{
  "translate": 0.06,
  "num_classes": [11, 54, 120, 500],
  "mlp_ratio": 3,
  "parallel_block": false,
  "inner_norm": false,
  "layers": 16,
  "residual_init": "none",
  "beta1": 0.95,
  "eps": 1e-08,
  "adamw_lr_other_params": 0.00099,
  "epochs": 51.0,
  "lr_schedule": "linear"
}
Rows from block 2 of a small image classifier, named by matrix and row number. Rows with one number belong to one neuron. Each number is 128 + 24 x the weight over its row's rms, rounded and kept within 0 to 255. All counts start at 0. Numbers have three digits each.
After each neuron's rows are labels from the 100 images, of 14976, where the neuron reaches its largest size: "responds to" is what is common among them; "patch colour" is the nearest of a few named colours to the mean colour under the peak. Only what is clearly more common there than usual is listed. The data: photos of plants and fungi (iNaturalist). In brackets: how many of the 100.
# gate: MLP gate (model.blocks.2.mlp.gate.weight, 960x320), inputs 0-106
# fc1: MLP up (model.blocks.2.mlp.fc1.weight, 960x320), inputs 0-106
# fc2: MLP down (model.blocks.2.mlp.fc2.weight, 320x960, transposed), outputs 0-106

gate.611:096138125100100115117115095151163135156134119108116143101127124141130116131122089111116148117111128107134116123106109150118152127095148126099127134105141110118108150123139111141132116145128144087107136135108144151130107110111123132145151121172137095147143103132130119124140136095129125118137084132144090122103134104111121
fc1.611:062133150162107132132105105156120114111157121133118168119094101150145088135094140140121111119163091120146143085102122187096167107093122074116156121127129113112151074093105118127124142125119108081129129122120119142130099081155103116163102128126193148136091081129096165133084121117095144090136120116116106114134150107148158
fc2.611:148136149150149111124103113108108146101152134145121135155136144130143104133130160111127166118162103118086145158148129125120159144120127148118154125103133137142121100146106191131114131113129121102113156134135122137129166130143088189130147144104105117152116149091117147128110145115130117108114199140129113141151107109096141
responds to: order Lamiales (26)
patch colour: grey (84)

gate.748:117100134112117120106135109162090143140126179137156133132130139109080133143119087097131120069155102124124140144103134102115180122106134113137130143143090111125122090134133137121121151171142143149150139119150122147121118135105128172140147111130161076126103135102134123147136091160146155158112146126120169138119155162125144
fc1.748:124101138133111133140141136121118131103111162120138092145115114099135079098095167123098105118148119155122124129142147147169136118148144084129164093088142073131102167086118132154138139119144146146182157120103139117147104111172155133148137108142143168125105118089141130113128141177140109114167129132082135135129111163133136
fc2.748:113063156109127132081130098096143093126114109172110146121127125124154142138138110118131109102087121105108133144116086116139121113118115141118107119135110181102148158125137134117169156116103120134077145123147090138165112110137125105062119098163128107107115105140098133160139108130106095114141112144144111154139149104138118
responds to: order Lamiales (27)
patch colour: grey (74)

gate.55:118146108078120123102137105142113115124147120134116124086124132109131104135153135115150177164151117115122112148166114118138094158167125113135168147168132155128152102149133098086109160129120116168128141136151129111195116156097105122099144160131120107127103127114121142156140122086070145140128148132121101147132096167093127
fc1.55:121158078106140092157155120138122140102073136091127116124124150086129116174124098156118147124122094129127155128122124135166140162123104182138156140152161165085143118169137110121134147134130146130101153131052128162170155094094099127092138136114146088158084125105115107140123150125101106111123158115147134161132149139110148
fc2.55:130147141123134141118180123134129079138120122143148101153119110154099133132112156113139125095129114090116157107131111121089140091126154153072152104080120115156141126117144127154149087124157128100167104142144144136092113143110142125139114125148105124127160126100142131130110127121136097123168109128153141132148083122094120
responds to: order Lamiales (26)
patch colour: grey (74)

gate.397:138089173122154059102086163096131110099101105111143146121131125118148142088180116108109137109096108124148140132150163108102133115129169124116165107112109152151109152111090127080140105112091126166101197095122165153109141124128191112157139081112132143155136160074103139118125111144127131110137157113152145159123092115138174
fc1.397:143094136140119099126097151173158138147091133139098134133133129172133147097161106138128130111108135115127158145158120133131139099127100127118129099084131116121105139110118091089171093109113135132120165110178158111056136121173109136108137144125153126133135094101092132168109158131108131161150096117132086125106083168134141
fc2.397:101182116117109135128157120193118150141136142082152164128103094098124117081118169130127080125135118128137113136136116143128133126100149146114159141111115128118117122138112104122106097076170144092107079118135083109114155134132155140154130177128111108085150078164123106141134124122173108136135107146145169120117119116132124
responds to: order Asterales (27); family: Asteraceae (27)
patch colour: brown (77)

gate.138:118145082132088185121144151115116128155130132173124100139145123106127137117120140130132063134122074172123151118135130104116152138089120164141121114153115175131103138176150120122167115152127123138112126086144120073142087125130142131108161122165087123108139157082108100134109129120129130139131138106129114110135116150155135
fc1.138:178115106161140147138117174173156109108134141130158108118097075106093135185129181123132124163105156106096109112139145177120098109133137116129091111108138170142093134134120137079152127105122124115146137139143123083101150154104178105133116106117110152139148120125153114176096179124144105116098138143117154118096131157175121
fc2.138:107177159162133115099119149105102144100150099135130150117138106129169119140143104147154099141164155103128122106133151082134110115087139109153128094114148131128117111136104117120137138094146144185132146146146116111161133133112098120091124121114112177166106119150143140102102149122134118117141106146118107153098149177096129
responds to: order Lamiales (27)
patch colour: grey (84)

gate.684:138119164127150134150172156135153109172144167124107110114173145165089128097141134126079115095128160117138115099127131097140105152136127129112159138154129092108138117178149121096097144145146129119102083134091147149146156144126158157139150150139114111168121137090116140118138123113130125158126123154146157102127101148120101
fc1.684:141143103130127157088124124160109154121080105174111141149104114123132116129119124131146151143134136122117120139124104096095148137123169149120131123121090166167112138108154130179144130127138138163097131160158115102097072138131135131123126107145114116093151128166079084158166153143144106135105119119113147124136123098136159
fc2.684:155134080100133100123172143137115142144143110126146144128160107125107167129127149154146126125142151118173135110149122147157125156110144098159108135161093145103159161118177125109122147146079134158118143158134154120125124095143164125165105112141125089110134140141136144094155160144133135115135117156092129153109102090160153
responds to: order Lamiales (34)
patch colour: grey (88)